config = dict(
    dataset='Sentinel-2 satellite tiles (TerraMesh)',
    generator_activation='silu',
    discriminator_widths=[48, 64, 96],
    momentum=0.5,
    adamw_lr_other_params=0.0003,
    warmup_steps=270,
)
Rows from block 9 of the discriminator of a small GAN, named by matrix and row number. Rows with one number belong to one channel. Each number is 500 + 50 x the weight over its row's rms, rounded and kept within 0 to 999. All counts start at 0. Numbers have three digits each.
After each channel's rows are labels from the 100 images, of 14976, where the channel reaches its highest value: "lies over" is the class under the peak; "responds to" is what is common among them. Only what is clearly more common there than usual is listed. The data: Sentinel-2 satellite tiles (TerraMesh).
# convs0: first 3x3 conv, stride 2 (discriminator.blocks.9.convs.0.weight, 96x64x3x3, each kernel summed), inputs 0-63
# convs1: second 3x3 conv (discriminator.blocks.9.convs.1.weight, 96x96x3x3, transposed, each kernel summed), outputs 0-95

convs0.31:438495455436484463524543494518510461452464452592472604503484480434477468490453498491395541446502499504526507485653533480454535613481482501513496540425442504557404464467402470470518449510465404
convs1.31:564552471492496461534513491500486608475486519534442593476461525518495552554494481415505481493387502529523435401526447536480454413406544460469493579502460551521591532477502480597488546410467423514427487521524657446463482507495444520440533524544486606460510472520516482376454490472538506523
lies over: bare ground
responds to: bare ground; main land cover: bare ground

convs0.86:581478426527498518410499581492495485457449411553507444481548518460352486484481493551567460486475487547434601487555494474469533435470549481514499562491378495486598492471415547478508507560458521
convs1.86:486351473451523519485481478603508553502486585503474528411641533489493518449481498503493501507526606523527528519467498522512444617538510496458505604559481584493526540492485452563528497555498550498500496478450374504513525530435464547466453545572431406377488467495488501588509548462526508553
lies over: snow or ice
responds to: snow or ice; main land cover: snow or ice

convs0.34:481464394544617560417446527477496517526490493427562574484638553459479527472578462476407492522441490507445494492518560503450546535522532480508537460584583521477518461440528588467494561543479514
convs1.34:406308570532482533508438496478483525508508567497477586437635481562437481550500562388476519521524497496503504553393499526521484470544502523587500502486504435528548497482491552463489481599515561490395502568475481507505503524446541511551500513526483400392524433525471419521509510544474510522
lies over: snow or ice; water
responds to: snow or ice; main land cover: snow or ice; main land cover: water

convs0.33:441473486490503473467453507482538512505472482474471452494481501504555452503407493459460394438434498376453515527536532423677503458469505488494496572475591543488526512484404444475461422477475586
convs1.33:498549437422519579542466546558497563500486550525543501502600582494510550395569506515517476490566559591498487531359467519479417538440502664537481570465510610530507518456509578410477522468498556514478543450502554515503438455494489469437486515473489466459533507521533534547512560536497490390
lies over: water
responds to: water; main land cover: water

convs0.39:537515571463513467613436443462530578605450437443513484528496510459526537381542497494574483495436469519524414503496494473440515562514459542458507559407520548446420496464415521584436450502479499
convs1.39:531566523504492443536503563543502500523515554519513468512384494549466485395552483560488496495619590407557499607606527509518466614543436593503518554562433515519586521507531483486564503435549554532554540447469488526472547505482466399466547493477539598424490554506506460480461467486452520573
lies over: snow or ice
responds to: snow or ice; main land cover: snow or ice

convs0.3:423479486488436474385500545485472458453399542497552522527497590451485426544462497504446580486465462463436469577577480497461569576396454517499495497576498598562501445555449481489461458503452451
convs1.3:444565499443497434488444470511485510488528502519501592349477424533492513622524547486522567521500506511524483429526523487493492448415505533432496528544500520495474477482465589517506528504447574452344518534529663493412525490457464520515539458615411475517501475483552522468537511529521451418
lies over: water
responds to: water; main land cover: water

convs0.46:407392550440544443518515419532541511447445507438471483471508533418579504503484462507503467484501526458483492518525519577607513406459455528566557461417475443520421481404503498458432497417439463
convs1.46:436631462508512470536389494518548454452520519509592457520448495541476470483459477584548491498558489425514502594427536493563476434427556611488498405526467432499431432472556644441445532515477415474484534490454466492494502443522497474537529509557456518581494484448473567459508494581448546465
lies over: water; clouds
responds to: main land cover: water; clouds

convs0.82:476501435595547457479480470483490477599502519468463484561494452402567502525441533471481486413511480404454454708485481612467491416500479467471485498542538490543502474473494480461465493489478476
convs1.82:448564528481529488517499580522507510484501524493518503437483442531479521451469477493471493499591461556489458518369470533504462569427538670517524402531545469509353493509484533598514523506574506487481533515486464503473478500505532442512481527336412592580518514466532505545556480570444463466
lies over: water
responds to: main land cover: water

convs0.6:563522561586558541358512523484468498512438517533523524467565498545503556549418628491501542473490554518470428546511572469486490499492535555435480429476544498448500452449465581617456486433543484
convs1.6:358464443487493536511441415449439477465511535515531406495582459521431467447553602542581542452527505531505473478540507525526509528531489578490515391523606417539564512540470442486486518495521562478510543508549419597459488464398494512644558472484446582525493500496524488542511511529475481569
lies over: snow or ice
responds to: snow or ice; main land cover: snow or ice

convs0.90:510464466500458555478487508508511402496468504499473641531459479430507515401543606440448379519578502483484625443499509450459458491497463534479525496424523477509392517478508505482394469521503480
convs1.90:588508526479446518553505486550491474512508495504483416522491426524473526536521495522533477504520422548516522417641378471490454431381530415420516492475569480478563518543550539422529448484493617485414525523507639480494521509532513491416509500550531580603472524504482502479532566539515532571
lies over: bare ground
responds to: bare ground; main land cover: bare ground

convs0.55:502476509562535507458518413507504433604450471482554438453440545393502596470471551568479488397507455514370457514492511521464463485514465488473486540602492517453475461568554452417475458482475422
convs1.55:514434508558496506520564464521452479493502537491555417337494392513447464581463434501485497520514516519523528466515459527524472507454497442458523544467506457491504504536447556580463570646490633488562491511457460522500563487513564439549550467407369570485492477530535520463508518534430495406
lies over: water
responds to: main land cover: water

convs0.7:445540487528558562503517502595548431519503429534468473528481433524551459601407606499602484530406413525547561420483477463505570458502558478470495506496521449527482464482524505463439384478451499
convs1.7:526473523470498570485451449529493483554488508507464541440512404497515479493501586515540494615500508541510507427454536462524387437462479557490466408544613475463560475526489467477453526529584562522563477597456583450484496493577455507512513605561392446486473516487425496571492483563523447633
lies over: clouds
responds to: clouds

convs0.88:443467473511542457439480486517535392407559416512550439589427522514432468490503495512486498485406447471541491443494515479556472535567504516502474457685462493504519522468472415398480472483506502
convs1.88:413491497507512526525474508514505469509480568529573590421629464551495521623553513595464518519502581506529468505394513465451519544430494408466484558538415506489585483490522495523468538537442478490544508529512493463480541498591483599609544521538433504447504447545488446500460514547407547383
lies over: water
responds to: water; main land cover: water; clouds

convs0.45:479480536529449452584488502511458561485500460478567512466454466495439401507468488522515545499579491567412615471548531481492464495524463488515452496558524417486463517386577492434428549568547634
convs1.45:584478476498525487507470531491445496491529504497487595505571478470491522492499475566443514530487538497496524500384479525459461557429496440490487559497491537492410538503546610354489507457425557498565524529584613495525502501557502514493531511393480476529495481483458452442468512375415493326
lies over: snow or ice
responds to: snow or ice; main land cover: snow or ice

convs0.12:532534484484517518564505494506562511502443534443589590461461501543404489442502472477483367521463483483493475465472629494431478565516482575493409528448499481546365505518443503447428530521570505
convs1.12:504495533372501499470474435529555485540503537465506479662403432497484504552456542518526530527520566503531478413505459492461454518408507394522514498592499536516470547501544438367470539519491531560566595448518521562524467456462484514460491495484526632468527519499503581605474544561466467516
lies over: bare ground
responds to: bare ground; main land cover: bare ground

convs0.38:409537500609504506395542574460477419481511497537475558446529510501646482470461488485432479515501453497447544550495509465489447487503452508541486489492532533483678504520567487597514490478491433
convs1.38:485577482431549538513509505561556610503494472510481481534585419508467482397440538525545497532434513510513499507503528471492486568526501544523479453512581598476630438560396463407452611516485493507547516498556486535534472532469512457561404495553461385531535559490540598548537554449468457469
lies over: trees
responds to: clouds; main land cover: trees

convs0.60:422493531391421468508515467511399469443437520482506617499445537489506434402587480582463498464444447512498483514624536441544464593505472531448519529507506456549426487541476489478488490488479424
convs1.60:592546463469513440515492538493504475496503552562505572472470451487412517501464482477458508476388521535545476427542425542535448499414533438619470541472595484492519503485464538454490517382449535468424513524454657535467487481518493525458529533600451459452524462547535474373427480483513537422
lies over: bare ground
responds to: bare ground; main land cover: bare ground

convs0.2:487461610538513567424536626514492444455442532487503521469497511465514490509533399498530526488485500544552607435464478553455531497491493507526491428524459424486505503494689470446563468523545466
convs1.2:548474609471531488494531422525499470520482399503518487479518334540551452450524494540538504559430497348491543419495537492490481507557503439397504471513575473491535546495380495458527504648453515514543502540484541545508504482504505575545447442519429431473515479472518472546529556416467504470
lies over: trees
responds to: trees; clouds; main land cover: trees

convs0.4:483452443452458491597550557503473429450481476586521523440494497476489448474488482529494530446532556678490440495527493484455558462512506461479489540600432431455568469583577492413512489560494462
convs1.4:609412496538505378533574514504499489485486485523535550373527507594492465594521468523480521540447519416487514491517468519510523619455564333563478623532526465483510511526465457618531524574538431507498534479484443488528481485552473514592468476463498515466513478509484481457439528437463481482
lies over: trees
responds to: clouds; main land cover: trees

convs0.48:492491519486494487417493487515515488461540532444525480485549504484480481410542457540522474481496461484469657513472529462514510460464469475502497501457461625511487481499744465491511519458480422
convs1.48:702438501588509546509508515518461519510520532483511416490519560488476505449488420616529463524500343494480485548462494473556509466520503501538507548491478537518496573486443618406507499661542477464478505501474522527512509538486525474528539502536500371542496497510506486438521542500458488422
lies over: clouds
responds to: clouds

convs0.0:491467523448426473507542429584431439454468576469519563512428503369470544500409516498503547452414469361598526560468509458500485477519552516542434490475469501584470493503516520474552547477554499
convs1.0:541619511413504514497525424477542522476490454543530474359416445575493532584637469429521528494535486470443547449531521503463504516428493489352498517553533479435424521464439416452476537500516408477510546478486511559470461501516516478494573512605441581441495478515509492487518567524553491524
lies over: bare ground
responds to: bare ground; main land cover: bare ground

convs0.29:487465425511558462401526415514497481537481443536466470478567494480549477500573469486576505420432510695555470484587471510551506419488467510550498454486468527498528509521548541505523619473466498
convs1.29:480381473477511456536569481466486477479538521516483537422508583535489482543507571446487444597458526377512460644490497474461491466501476511522512455503455496484595548501476407673518577563497429499546498428420385494491494513538504530583513488494484515583536474495476491481440446456497534524
lies over: snow or ice
responds to: snow or ice; main land cover: snow or ice

convs0.64:522548599466535489422394508516517501499568507590461660506516498529547438502474530481473495495553522478507541551665561499483581490476488508498490425476518482492467520422524450502485413513510434
convs1.64:437447536522526518517490496494509496483514483502488496611496368513495472492508528614481495487506387525549489446539498562514522419511481617503524466522620487506543503510427554457496529490582551509342467544507553524490523477494491441379536492557530521649543457523511425552517543453545532488
lies over: bare ground
responds to: bare ground; main land cover: bare ground

convs0.42:481526604449432496443525500487487459496507535505487532463430452538517508473502585504511405525497515590376509494483490496483400491463480501490491495484484428474671520481570571556514454385475545
convs1.42:465416558506460456491497512532521486508486364511500416588521380544464477420548558543556486514534515519470477423621468509473442592544506432449506400536651466471569474488441552464467548498502588498556516504485476508484503475563540468559492501547523487505487499473523442586507493435591495443
lies over: crops
responds to: crops; main land cover: crops

convs0.41:500473536513430478610525477491487544482579479534461747494476461513537454474446513443469518448462464478475511474545539424468486553492470523487526483532576574527470514519403480453475493488515465
convs1.41:421575474561494404520488495522513505496513497508482591530450493494532497467514414484478536417403446538516471466587459488470512489442494541553519567455503419495665467477545567451490506446494463503406511526525653513536528506496515491434476447452471611633501467514531437518495469528438517448
lies over: bare ground
responds to: bare ground; main land cover: bare ground

convs0.79:441475560498525492518429600473524477428378470491436382514470467478446473457542483499543453492499571431477543574404535477489483434474469480479480449514506595477543465520469524485413631493459524
convs1.79:439594505428542574459462525609519532525489516487517495441493665500486449511568469576501523533565568469551545546409502515481447586425495581423502504571369604490485504480494492414506536508445450472469503519532455470454474473501446466506476530432478412527497540497533523577523568455446507489
lies over: snow or ice
responds to: snow or ice; main land cover: snow or ice

convs0.14:483505511567469461588465470534502445521526532423531493490450468457504417694467524520466434525492467601478461553494489498487501488513473475455512558462488514410524524495519538439468664465508542
convs1.14:513483489510458487477597575496530513515468582508484453515510632495495463484527489472551517519497478539516506479443506504509527579455506583507494441466508561501332526472495541523528468488506357486428541532555558489464620481547491428521475507339515555634504427531513536517496493530522552451
lies over: water; snow or ice
responds to: snow or ice; main land cover: water; main land cover: snow or ice

convs0.91:481487554505529472463476457538469482539449498455510434466452521540420522448505410495514413492541482576426404414438458495495517371409513418504488591425491421526591506449509578475510518509512504
convs1.91:505429533490503493535541450552509438486511540483559428525483423485470499466504523457573521455589637487525486589405479517460463539519440490464491610538559410496483512508510553426505520497532584482581577492487408501468492505505487508510497513647502450370520498502504475589458507402588465514
lies over: crops
responds to: crops; built area; water; main land cover: crops

convs0.62:497510453507497521497431550450523427547567473495501472518491571443481443553420587496475495478462538444491543502503553442688492473495532450459480538589526470486374486513392513451508549490521451
convs1.62:478325455437504576505401526489468549495521598508470611456603588488532486521548529499505558491582519635500552462401450457508533496507527567541571551520569516482575514553522526585494477442473558492513520485471463514556495472521467515493488511542495387474481507459515481558498547581488518479
lies over: snow or ice
responds to: snow or ice; main land cover: snow or ice

convs0.26:536499476480472542466477500533482441468493605469484758468433490487564553540505503460524480479548462474563498461415528458493486490461454516469441415501482516458468502483451476497476456475567462
convs1.26:445515489489492431533465503504526467495502558452512421609475435466501501553541500516563455446409499527525525461609531503494494493419513472508502482452556414539539507531499513407493479487491594526430584526487758514504514522501486533550479498514442550597539450516495512537514481555469470561
lies over: bare ground
responds to: bare ground; main land cover: bare ground

convs0.16:496479432458525426577422463503509499482374463449540541503522535458424474475454518457472551501357471398488425473520438562493461474522497503466451546485435487460456545514618431463465481524461443
convs1.16:538588488555511445524513451499455544498526662470472504402347503516498520547373449464466508557526462378512519520456521497488588493427549438548533583545496449489471504539473509372467491545487563502450470530461498535460495540465572515422514467460535589529460491501493514538486473544459506557
lies over: clouds; snow or ice
responds to: clouds; main land cover: trees

convs0.35:450519568546504544460401556423472491474423374558433406475542515502610447459501458490485570478484436532567527476468493535585531552443511473504528436460504510465558530503602529582495483469509464
convs1.35:589453499476470493545486584492503511523468469481524533539444504472483464409460517566560457496452516371474523583448574477467535477580441446514449513514355560484516511503445543380490527477552494527543439407522526471527360504515483515534464464534513458550490560482495528441541496438545500644
lies over: crops
responds to: crops; built area; main land cover: crops

convs0.5:498481546413466479622513452487469495544602572590535407464517497463504479456528543521465477497488574494568428464456537362459501445540475516473477557517543407574466440443528459517476517471448454
convs1.5:624471470601522448495543567469508585471483430576491450524358670498506511467555441551433507464567462533478460437457507493495523562535489540497544483505549467512463505526572447520504497498532438500561490514516542570454457491489469469397540503415531526493491542533529391532404484487453565486
lies over: snow or ice; water
responds to: snow or ice; main land cover: snow or ice; main land cover: water

convs0.59:452499408495518529453399482480490542406593496464523463446486537520461498554555571499521491392543508428409538405537481477471566416487521513512446527404521440524444574501522476473526419540526436
convs1.59:601381473624477523492487470583496526500500474457502403439414553447499575454572485512480463432578440560511470411442484495544524417437584538449543396455612545491442508407478558467546529584520554526508523438489486533501506534487553510481512547516454471457526528500466464530456458491555488465
lies over: water; clouds
responds to: main land cover: water; clouds

convs0.93:543505529607545512467501515476460617487505495446436497527462446481423449516528507493509534522504397435490483458457502515467553442520436503490494443514480552493440544490356414473542547408476631
convs1.93:395466505549539537462494532523507478481507420466563449521556542519526579432599450538576466468569607502443486540475504492537474549506528473467526502480392556517538475499575558395555478417506455520521520502547538483511523536469455538521523541307407518571494541490520485548508530607479466464
lies over: water
responds to: water; main land cover: water; clouds

convs0.13:420418430565420465502603491502486464538425550586512529429561566465519473489473469547481505503503467465599440589548573460465481486492445534536507533497442517408524446539508448492491537627481469
convs1.13:385512526463465476517491459589509572512523549547535569436499501440495473489433570534441534472545600479476507526446523532557529485476462439420477465518554494476494493525463430572492558488461505523458502414537463530495460470436462435482487464319474584441532458521519429538478494420346539488
lies over: snow or ice
responds to: snow or ice; main land cover: snow or ice

convs0.65:422491452526455462421582457554580433503454374501499466594496472467480547502484427471469515499524495449564555524485539646522451387512489531527522497564479462526464454596506476522432478480530506
convs1.65:378506523474509561514484438505484529505504518500500492453523533539451462586435544579488447507528497461507471528349568490487500448448466636495487510532472419497451490503487481563467557557535343483589483480473341525498531487466498469489522556551427517455544559503562548527491503576445479454
lies over: water
responds to: water; main land cover: water

convs0.56:444448469526548445463427473444518513412499493463491468562476482480450566456549482441460641441450492434507593460551482498534477595533411493552533436531553448581523518505405499491473450493467427
convs1.56:521574473441515501502432491427525521496492539477489570458556425531491542584501530448474532486453522417501484485382472506489458446424525553450584551501296526512555531508501453409501535445429574508478492512529688500513514501498476552456550510524444465504493533492499443461477450515450522482
lies over: trees
responds to: trees; clouds; main land cover: trees

convs0.25:421467495508487467654494503526457462479472403505529475565528452434593460467424455575438418501525514517498554580483488498527547451465522454613526507581504521481543524448498421538582478448498474
convs1.25:528561550566466590508475447504477419437509492488530518627522467507500511464564554467548500531441510456479457415404535497565445567606511611517423533499529536523536530489359487480489540455483532526530548465511440492470482476493468478527481517546561441429522509499506532638521497448462478357
lies over: trees
responds to: clouds; main land cover: trees

convs0.92:525470482543442440483551506462459569498456499556505512488389430465564467427436486542513627524543498448487430423514432552507527521530380507520563472411471547441449446506508468517604484475444492
convs1.92:428643447517478419508480507487493546454500427464493510497374503438531534543362421461500506429386554398427504491518516524507418470543530465566503557543547534534602547540453433504520500528505415495491489454522556496539489459466509573508518502451437541418519481508501539495408480498499520578
lies over: crops
responds to: crops; main land cover: crops

convs0.85:457460473476451475544470557493511589501464517588535657495457469452632450492427495491491600474530522490556451449573466472560511508519474513552525450485467541449432519475387544449514470459551491
convs1.85:420572446510487429536475528439516559489510500477474587492509528513526515552503552494502495467369544511487515489510491481470496498495539571477488467515519496481684509507470300486534540374471450507423515447513505494537422491471502568544502521433459516660452510481489477511457476492519479534
lies over: bare ground
responds to: bare ground; main land cover: bare ground

convs0.94:467522459507438526432475452483484442475424549451474577566508531442492461606473520463490459519550459458467521403470502525410420443510558408560573479344483482454451459509527473504537517533495442
convs1.94:556560479529447567518463436515468565451524583548466404517453568491511487508446431459599496469479456535455561399537485495500579442489574468521531493473578423517482501496496559368491451460457430516497485562510556448465502485477492430387488546637574561492502505562516482511483490534603479538
lies over: water
responds to: water; main land cover: water

convs0.23:496470540405476488424453538502432439457496507531552503432484435544490530588521419454460501500602519468495492557419466473503432560425522443530508499428539378510540441424455536548480504408561465
convs1.23:475459494442475504489486522517493481473504428496437355651495384465483527521498563455584494477513528487461446433548580488526449526530550430508442459440479523513538559481404460465532503429459611461506498515619574536547549461484521545535464482588402469474522451471493556501460503475581471489
lies over: crops
responds to: main land cover: crops