python train.py --image_size=32 --generator_norm="batchnorm" --generator_attention=true --discriminator_arch="resnet" --instance_noise=0.1 --residual_init="zero_last" --momentum=0.5 --warmup_steps=270
Rows from block 6 of the discriminator, named by matrix and row number. Rows with one number belong to one channel. Each number is 500 + 25 x the weight over the matrix's rms, rounded and kept within 0 to 999. All counts start at 0. Numbers have three digits each.
# convs0: first 3x3 conv (discriminator.blocks.6.convs.0.weight, 64x64x3x3), inputs 60-63, a 3x3 kernel for each
# convs1: second 3x3 conv (discriminator.blocks.6.convs.1.weight, 64x64x3x3, transposed), outputs 60-63, a 3x3 kernel for each
convs0.0:482508477512522520522502504500469462491469470497484471486475499524490507496481483506491515478481503498511527
convs1.0:491494463472480444456467471494468474499489487473488524478448494503498492487484498535529511529502500480477444
convs0.1:509501494508496488508480500496512516492494513503516499494462453509490468521472490533447449537516493466468492
convs1.1:496495508497504503521522489493480474492478496474471488482494504497489518470454464476486529467503505470502524
convs0.2:464525495542541532496497504489518568480517516513528522487480446480488469492483441512460451502414450468457479
convs1.2:522464449523477442495429400509503499529533543521537512502447478492481506490484476488490505510507519518505543
convs0.3:526539564539534529498484530499563536511500468490487457523496513468463486505517519542462498513472510518494526
convs1.3:499481491539534523506453499493484510506492486510494510506502517495483498488492458513501493513533481492524512
convs0.4:495531512471498498533524528499484474506520505521502503494512502501497503503485466459498470496507482480527503
convs1.4:509512506459468479528502497519514509525510511500506524475442489493458493526489502503493498492532517490509506
convs0.5:493536546517517581479478490498492536501492515488496523506488480510493494487502493512506477522491496534529519
convs1.5:504485501501499512466456486515512524493496508503499539523509490524522518519546527464474469476467517504453534
convs0.6:478462506483489491497466514492503518497497512488501523481488478489465476509473519531515469493536474519519507
convs1.6:533502523515498511522501483441470490481494504491490504526525471519517511469479488472511530516519554494501557
convs0.7:536491465560513481553572512547502476549523498536551511515509491510459494468485486476501488482531505496498462
convs1.7:517527463510490451482490443528511504503516507524518537505494513489483463494479490526493485511526499514508530
convs0.8:501521494507510480473475437484497491480478508476468488511480505492485523504491504495529505486497476498488481
convs1.8:516534506511508488519517480457506542464491507476485498474496491453484478485486496519507483520499498510467465
convs0.9:501506468539508489533563500557518477580561507519497505493469486515487498502484497504441462467474482421447467
convs1.9:460493448477467436463496445489467472570563520545513548529534509509501495495519507521503450528544466515514467
convs0.10:540486501513492498504486495506482516499491499505504513535517519494486519515501501510521495500492500485522507
convs1.10:469460481475503502466503510504491482544516520523501510467485481518533526493480487486513531528528497533484496
convs0.11:498474496488488474522486519498498504485494508487487523489492504485500519509525518500495462499509464528478499
convs1.11:479488522493507507525522568477494502487506511485491468460459466472467468513503499479482512488467484463482526
convs0.12:507510500509471502506510473530492534507491521525481494492507507486502508475482471521528543485485502480433519
convs1.12:498515515463483480482496498507508499491492518491494485515485485498501457546554576469486462473466469489503499
convs0.13:507539537463486500459467498444482485482490492508488492490495472485498474501471463566534548547517510542515492
convs1.13:510483497518519502528503519480472479461451464481481474540531523491497464503491466499478533488494489511514529
convs0.14:511516496489475490498503486502469505529477509505470511494481485477509481483486470571518517511485522528505521
convs1.14:510502483513484510513508515507498472482512502508526498515505482491495517487512488479506490494515496527497520
convs0.15:584596465594584488470487485573612548518529489450418461510499476515489487519465502513503484502525510471473463
convs1.15:446498451476526486474461433511513532528489531537509538507497475480463464492501504472490489493515498482515499
convs0.16:497508520556524520511500515496513485519529498512532505508500494553509502516498502505512508508483508478506483
convs1.16:463477414471494424493505441528460471499469442473449486502497503518501511501516529540498489524525497491483447
convs0.17:515500458543496474486502451517485459535519511513505505529529496520508453504500467499481455491452466492491494
convs1.17:508501444529518469539501451508483533504482526522489534483500543468498509501502534522473548473461506498488514
convs0.18:476476425442467420502504481492512493440485463472481503526500492476502510499518498462462461490492486475456480
convs1.18:490483499510493494502467493480487473477470513515509513512512493531516510539515507485508483462456484466492495
convs0.19:467519559494456474507504469506517524497473506500475499504490486477489507512518483508492475536529516554548532
convs1.19:486508485479464506480483474505479529495500518515505532476506477516516506500518487563539530542489509497475484
convs0.20:501495517481509480484484461530499511519513496534495518499511492526550518472491462459515451539499478502523460
convs1.20:514458496528467503529461480476488479489524524544554540508522551508548593556544558478455508483465491474476546
convs0.21:477488486505472498510506519508492484478502515488492510451465467469482463465479487504517506480505439495516492
convs1.21:507498509537529488515527497491495519497476506487498491490485467489471476465469472481503483477489460504504481
convs0.22:528496576460529481507463541539504526477515500476461508499478501494490512487472495517506519489496488508495521
convs1.22:492435525504480469560457472500505486506469499478497455501501501512511497551502519519501516531513551533522526
convs0.23:475480494444490477484519514468501488461490483491499461477480473468464472468485499463487471484460429499473465
convs1.23:521529519512521514509517544506502500493499490494489495502501523475481520491487515480502457516525464504516480
convs0.24:495464480507463477524483505492481492508489513517497481506487519501516523519496522487509530475519515527554526
convs1.24:505503474499500472481504513469492472466507502483468493491479496488513539519513507509492507529502510493487493
convs0.25:496502491522490488512495491495504494500509518478501497510496505491507493518484502491498482477548456527498466
convs1.25:508518503524496501517511456506509492517528506492488479505470450477466488505478492505506510511483481542508486
convs0.26:494475480514515505505495472514502485513520520508518524479513512491478504468485449506460480484481510466469488
convs1.26:495492490487472471511511492481460486498514506473486472514495472477470486495476485484492451493450450489498468
convs0.27:551555586541558546556515540577515553572551510566556557483504516461485467473503472501500494525510476556508501
convs1.27:539489459537540467487502478556500532581542571585566538501469459511491485469477483513493485521520496490506504
convs0.28:505490495499474508497474454480480474493510503516556507494530505495476500486492490511529515518485530536514535
convs1.28:492499497501521515516504532491475484486491491494486470498483487522490473539524487536510508537524514518516552
convs0.29:527516567481534534513514550500489480473490492468503477508509525482510491508509498499502496539493493522504490
convs1.29:484504539505533496492501497504509497505501495542546487504508457508506507507516476483479490466521500513508482
convs0.30:518474465507484464475502513475487524480520518481518531500492469467454483467477489499482451486458510535455507
convs1.30:464506486500517508510529522523495494519512485500507503496502501483489511489486498460472488491490499494490491
convs0.31:475450466468478484452427474460464465485475461485481468503511542483499482512497507488495480520532484514551476
convs1.31:526527520551503508523523492468474471470474484452464472458486476484488517525548538520489500519500499517522508
convs0.32:491497517456441493481470498452472470475444493468448446454483483447477468473476480509499517515497523510512546
convs1.32:532490526557532525523522538477480461485504504452455452500496476475487465495477462514520491482478506503502470
convs0.33:496522474519524457460477479530519472528467495496490460461487476470490477508513496475509497485533469501517508
convs1.33:506547505489503546488486543554489512486442478541451523496479473486484493451470497516514502468501477472458461
convs0.34:456482478503423532549475468486431477530465481613568541529489485529477480533502508464455492490502484538518522
convs1.34:496513515497479514481531555476463432491525525517488499483495463518547509509515501488513515478492478483483501
convs0.35:511524524500507520554558544525527531560564538516551515477457476465444464480484486430456518492510554536516553
convs1.35:485479464465447449472452436522505560532536594537539628473455482487452475497488483533543559514507506545538530
convs0.36:490512498491520489546497494502492482490483483527486479495506518494493514502485486525486525511490498518448470
convs1.36:497465489507494499484481547536542510499496469548545556516534510469516495451504518459505487463500461472476514
convs0.37:432493458437496489481528513495530496490514496495511494485543550535566546475512550461471515470481525486473515
convs1.37:500550526519543549513550555505505502524494489473482471534545539567598538499519520511481468505498489493485481
convs0.38:511441454553509494523485520531514479522543527522526510523507518524531539515533529536516525575536536503476507
convs1.38:487490521483487502512509512493517529481494495508511513520499471545540531513524555534536527571565558514538507
convs0.39:502485498442480469476489488518527520512539506516505513514506487490518501474534506469476487518476510441495474
convs1.39:497512550501511537512535549504501504491463483474463502518477515518508496518460488532482495493503476506474504
convs0.40:488496469499501491494492518512510491517487487511491473497495479489469496466481471516468505491477525499493570
convs1.40:527505535513517527518500499501462498513484491505483505508517495486498484464493503538537494491507467504495452
convs0.41:481483526514506512482498475520511502544524541510507512503489502512505491504490480496511479535532491503481481
convs1.41:490495502502474531510502490462496517477531495489520496521521510521472488505447452505536540508469501478519506
convs0.42:484452488499459503497501480505498497514497482465509475479475485500488503483510507492498521504498529480447516
convs1.42:523505520526500490515519481511494539534502527524494516517497502490494481538503506445494491469461496501499505
convs0.43:568564541567561518513538516482470476465442443461437455485470496458480506482476512519510506467486497484501499
convs1.43:500513482492497520475475451480495499514494526508518515507507509500500495536523485496515497519510508543553502
convs0.44:530469515524485502548477525509480498519492504532508516524483544502486512495474483565527532523527505527546542
convs1.44:506462494541531522478504520493503502493519515492476508481467480437523468496529516553544571514526536537570591
convs0.45:499489487489499481477482476517483522503517501509490509511497489497480481499491493510521531516528521491503505
convs1.45:495512473496494475517500471501512505481486496510536512462455482501461509486483502488489523506503544530487530
convs0.46:502489499510496503508520510500528518503524496542524524523508504505503507503486485498521487507495508511487513
convs1.46:479457508491490540487485510494498492489494505519496521519482506518505518493500509533573574507546539503522535
convs0.47:547504528514533499519494523484519449528555508493526492544519508533532536527508516486462478499466517509467529
convs1.47:512504519505519490523491513547494532539492499570527536488494481488496491475484465495505474505494475523467487
convs0.48:503493512529517484505507498498495484518486490500501506476498483470514466484504485499477499495507495500496507
convs1.48:485464512503479490512452517529483499493509469514518497496497492487484516530503522457478500446504497465529514
convs0.49:495506517481538548459493488484484485498503508516518504479484466485482479492516501452508533461484536474516541
convs1.49:469466482515524507520495504499449488484510520496479512487478504521493495508503517491551483524522460505549481
convs0.50:498520493525511491494512500497502500515506519505501492515503505511489490504496499526528524509511506541532525
convs1.50:452531478484501499528558482472472488490478537479516491564511540472495433484453475432455478500518476506505490
convs0.51:502512472510484512469493520509514472488504502469488502475466491487489477500492484488499486508465485535476468
convs1.51:486477509498486511504503474478469501480485482529496495506489492503475501488516473464480544481498566505501554
convs0.52:521518474484471476497435466497496491521512504521497502494511501507532530521527507504493476517492510490501502
convs1.52:489507495495508510480512516499483488481488511497502516568589583559589548508522513484510534516559555480474496
convs0.53:455475473505494473475511470469514513497495509496517519510513512500514512519500517473504512491514519497499487
convs1.53:493535492518510524483517517490500504494514505494480498502497478511511503519494495497501465501488485474492485
convs0.54:494511495470480469502466479514530542508512543513539556521533534493503527526501535492484484478460480483480460
convs1.54:511508451498524483489486487528519495526510499507517494476504511492500479504530502500512508482499489526518491
convs0.55:512489469564533541481509484520489492506492485514496499535513512533524516502522482491473491489475459513474463
convs1.55:497515488487494469491499492521518525504471499537484530519532557515550595565560588458464443497473472502511474
convs0.56:514525475477527507489528491497506450479486434514504472529490464493475465491474483508498549494477540528513579
convs1.56:517490524534466460508470504435435435530481502497473475470476479507492490513491489504516494542564526521525495
convs0.57:485494498453496504475507517504483492484456491458486535497491506452479480475490498479486510490534474524543504
convs1.57:508490499515512536505506523477522516503493488481497477505506517493471482493496484507510542517531524507524513
convs0.58:488485497492493502492496512497507511472515484503517526494509514491516502494501513458509483505487508513536477
convs1.58:548509501515496519538532507457465494503481492452499486496495477532554504497494471508490511468456480486456494
convs0.59:495490472500513530485502522535534476517500496488496519498500538496461485459465492520551537542519530513485499
convs1.59:495492499479501499518506505494519509517496507491499516506488505485467480514518524483479524508524549519542578
convs0.60:513487512498547523480498500509519509494507474524514526530509503489484483518516519514483459488526475515520487
convs1.60:507503508480503467499488486481459491503498575496521548452457510499472541511497525484485480519466496525502488
convs0.61:478454476490460501459442452488484493469488485491482477473476503474488511484497516482518518465467545447475508
convs1.61:484532531507529551499541546472480446495484455496518456525501467540510450548539484491503492493506482520494487
convs0.62:494493488482493462471458493495510506485487479503491489510505477493494476487482470538486492442520460493502513
convs1.62:517484507496516490530516530498504525472482492472511500501504485503510538521551536489505508506518546494522513
convs0.63:480516468507538527484498492491523502496497472486516494450460473472487469481473473489522498499473442475469443
convs1.63:510533502503508508508530495522534510520508482524514494484482497504501527521493529459474464483458483509465465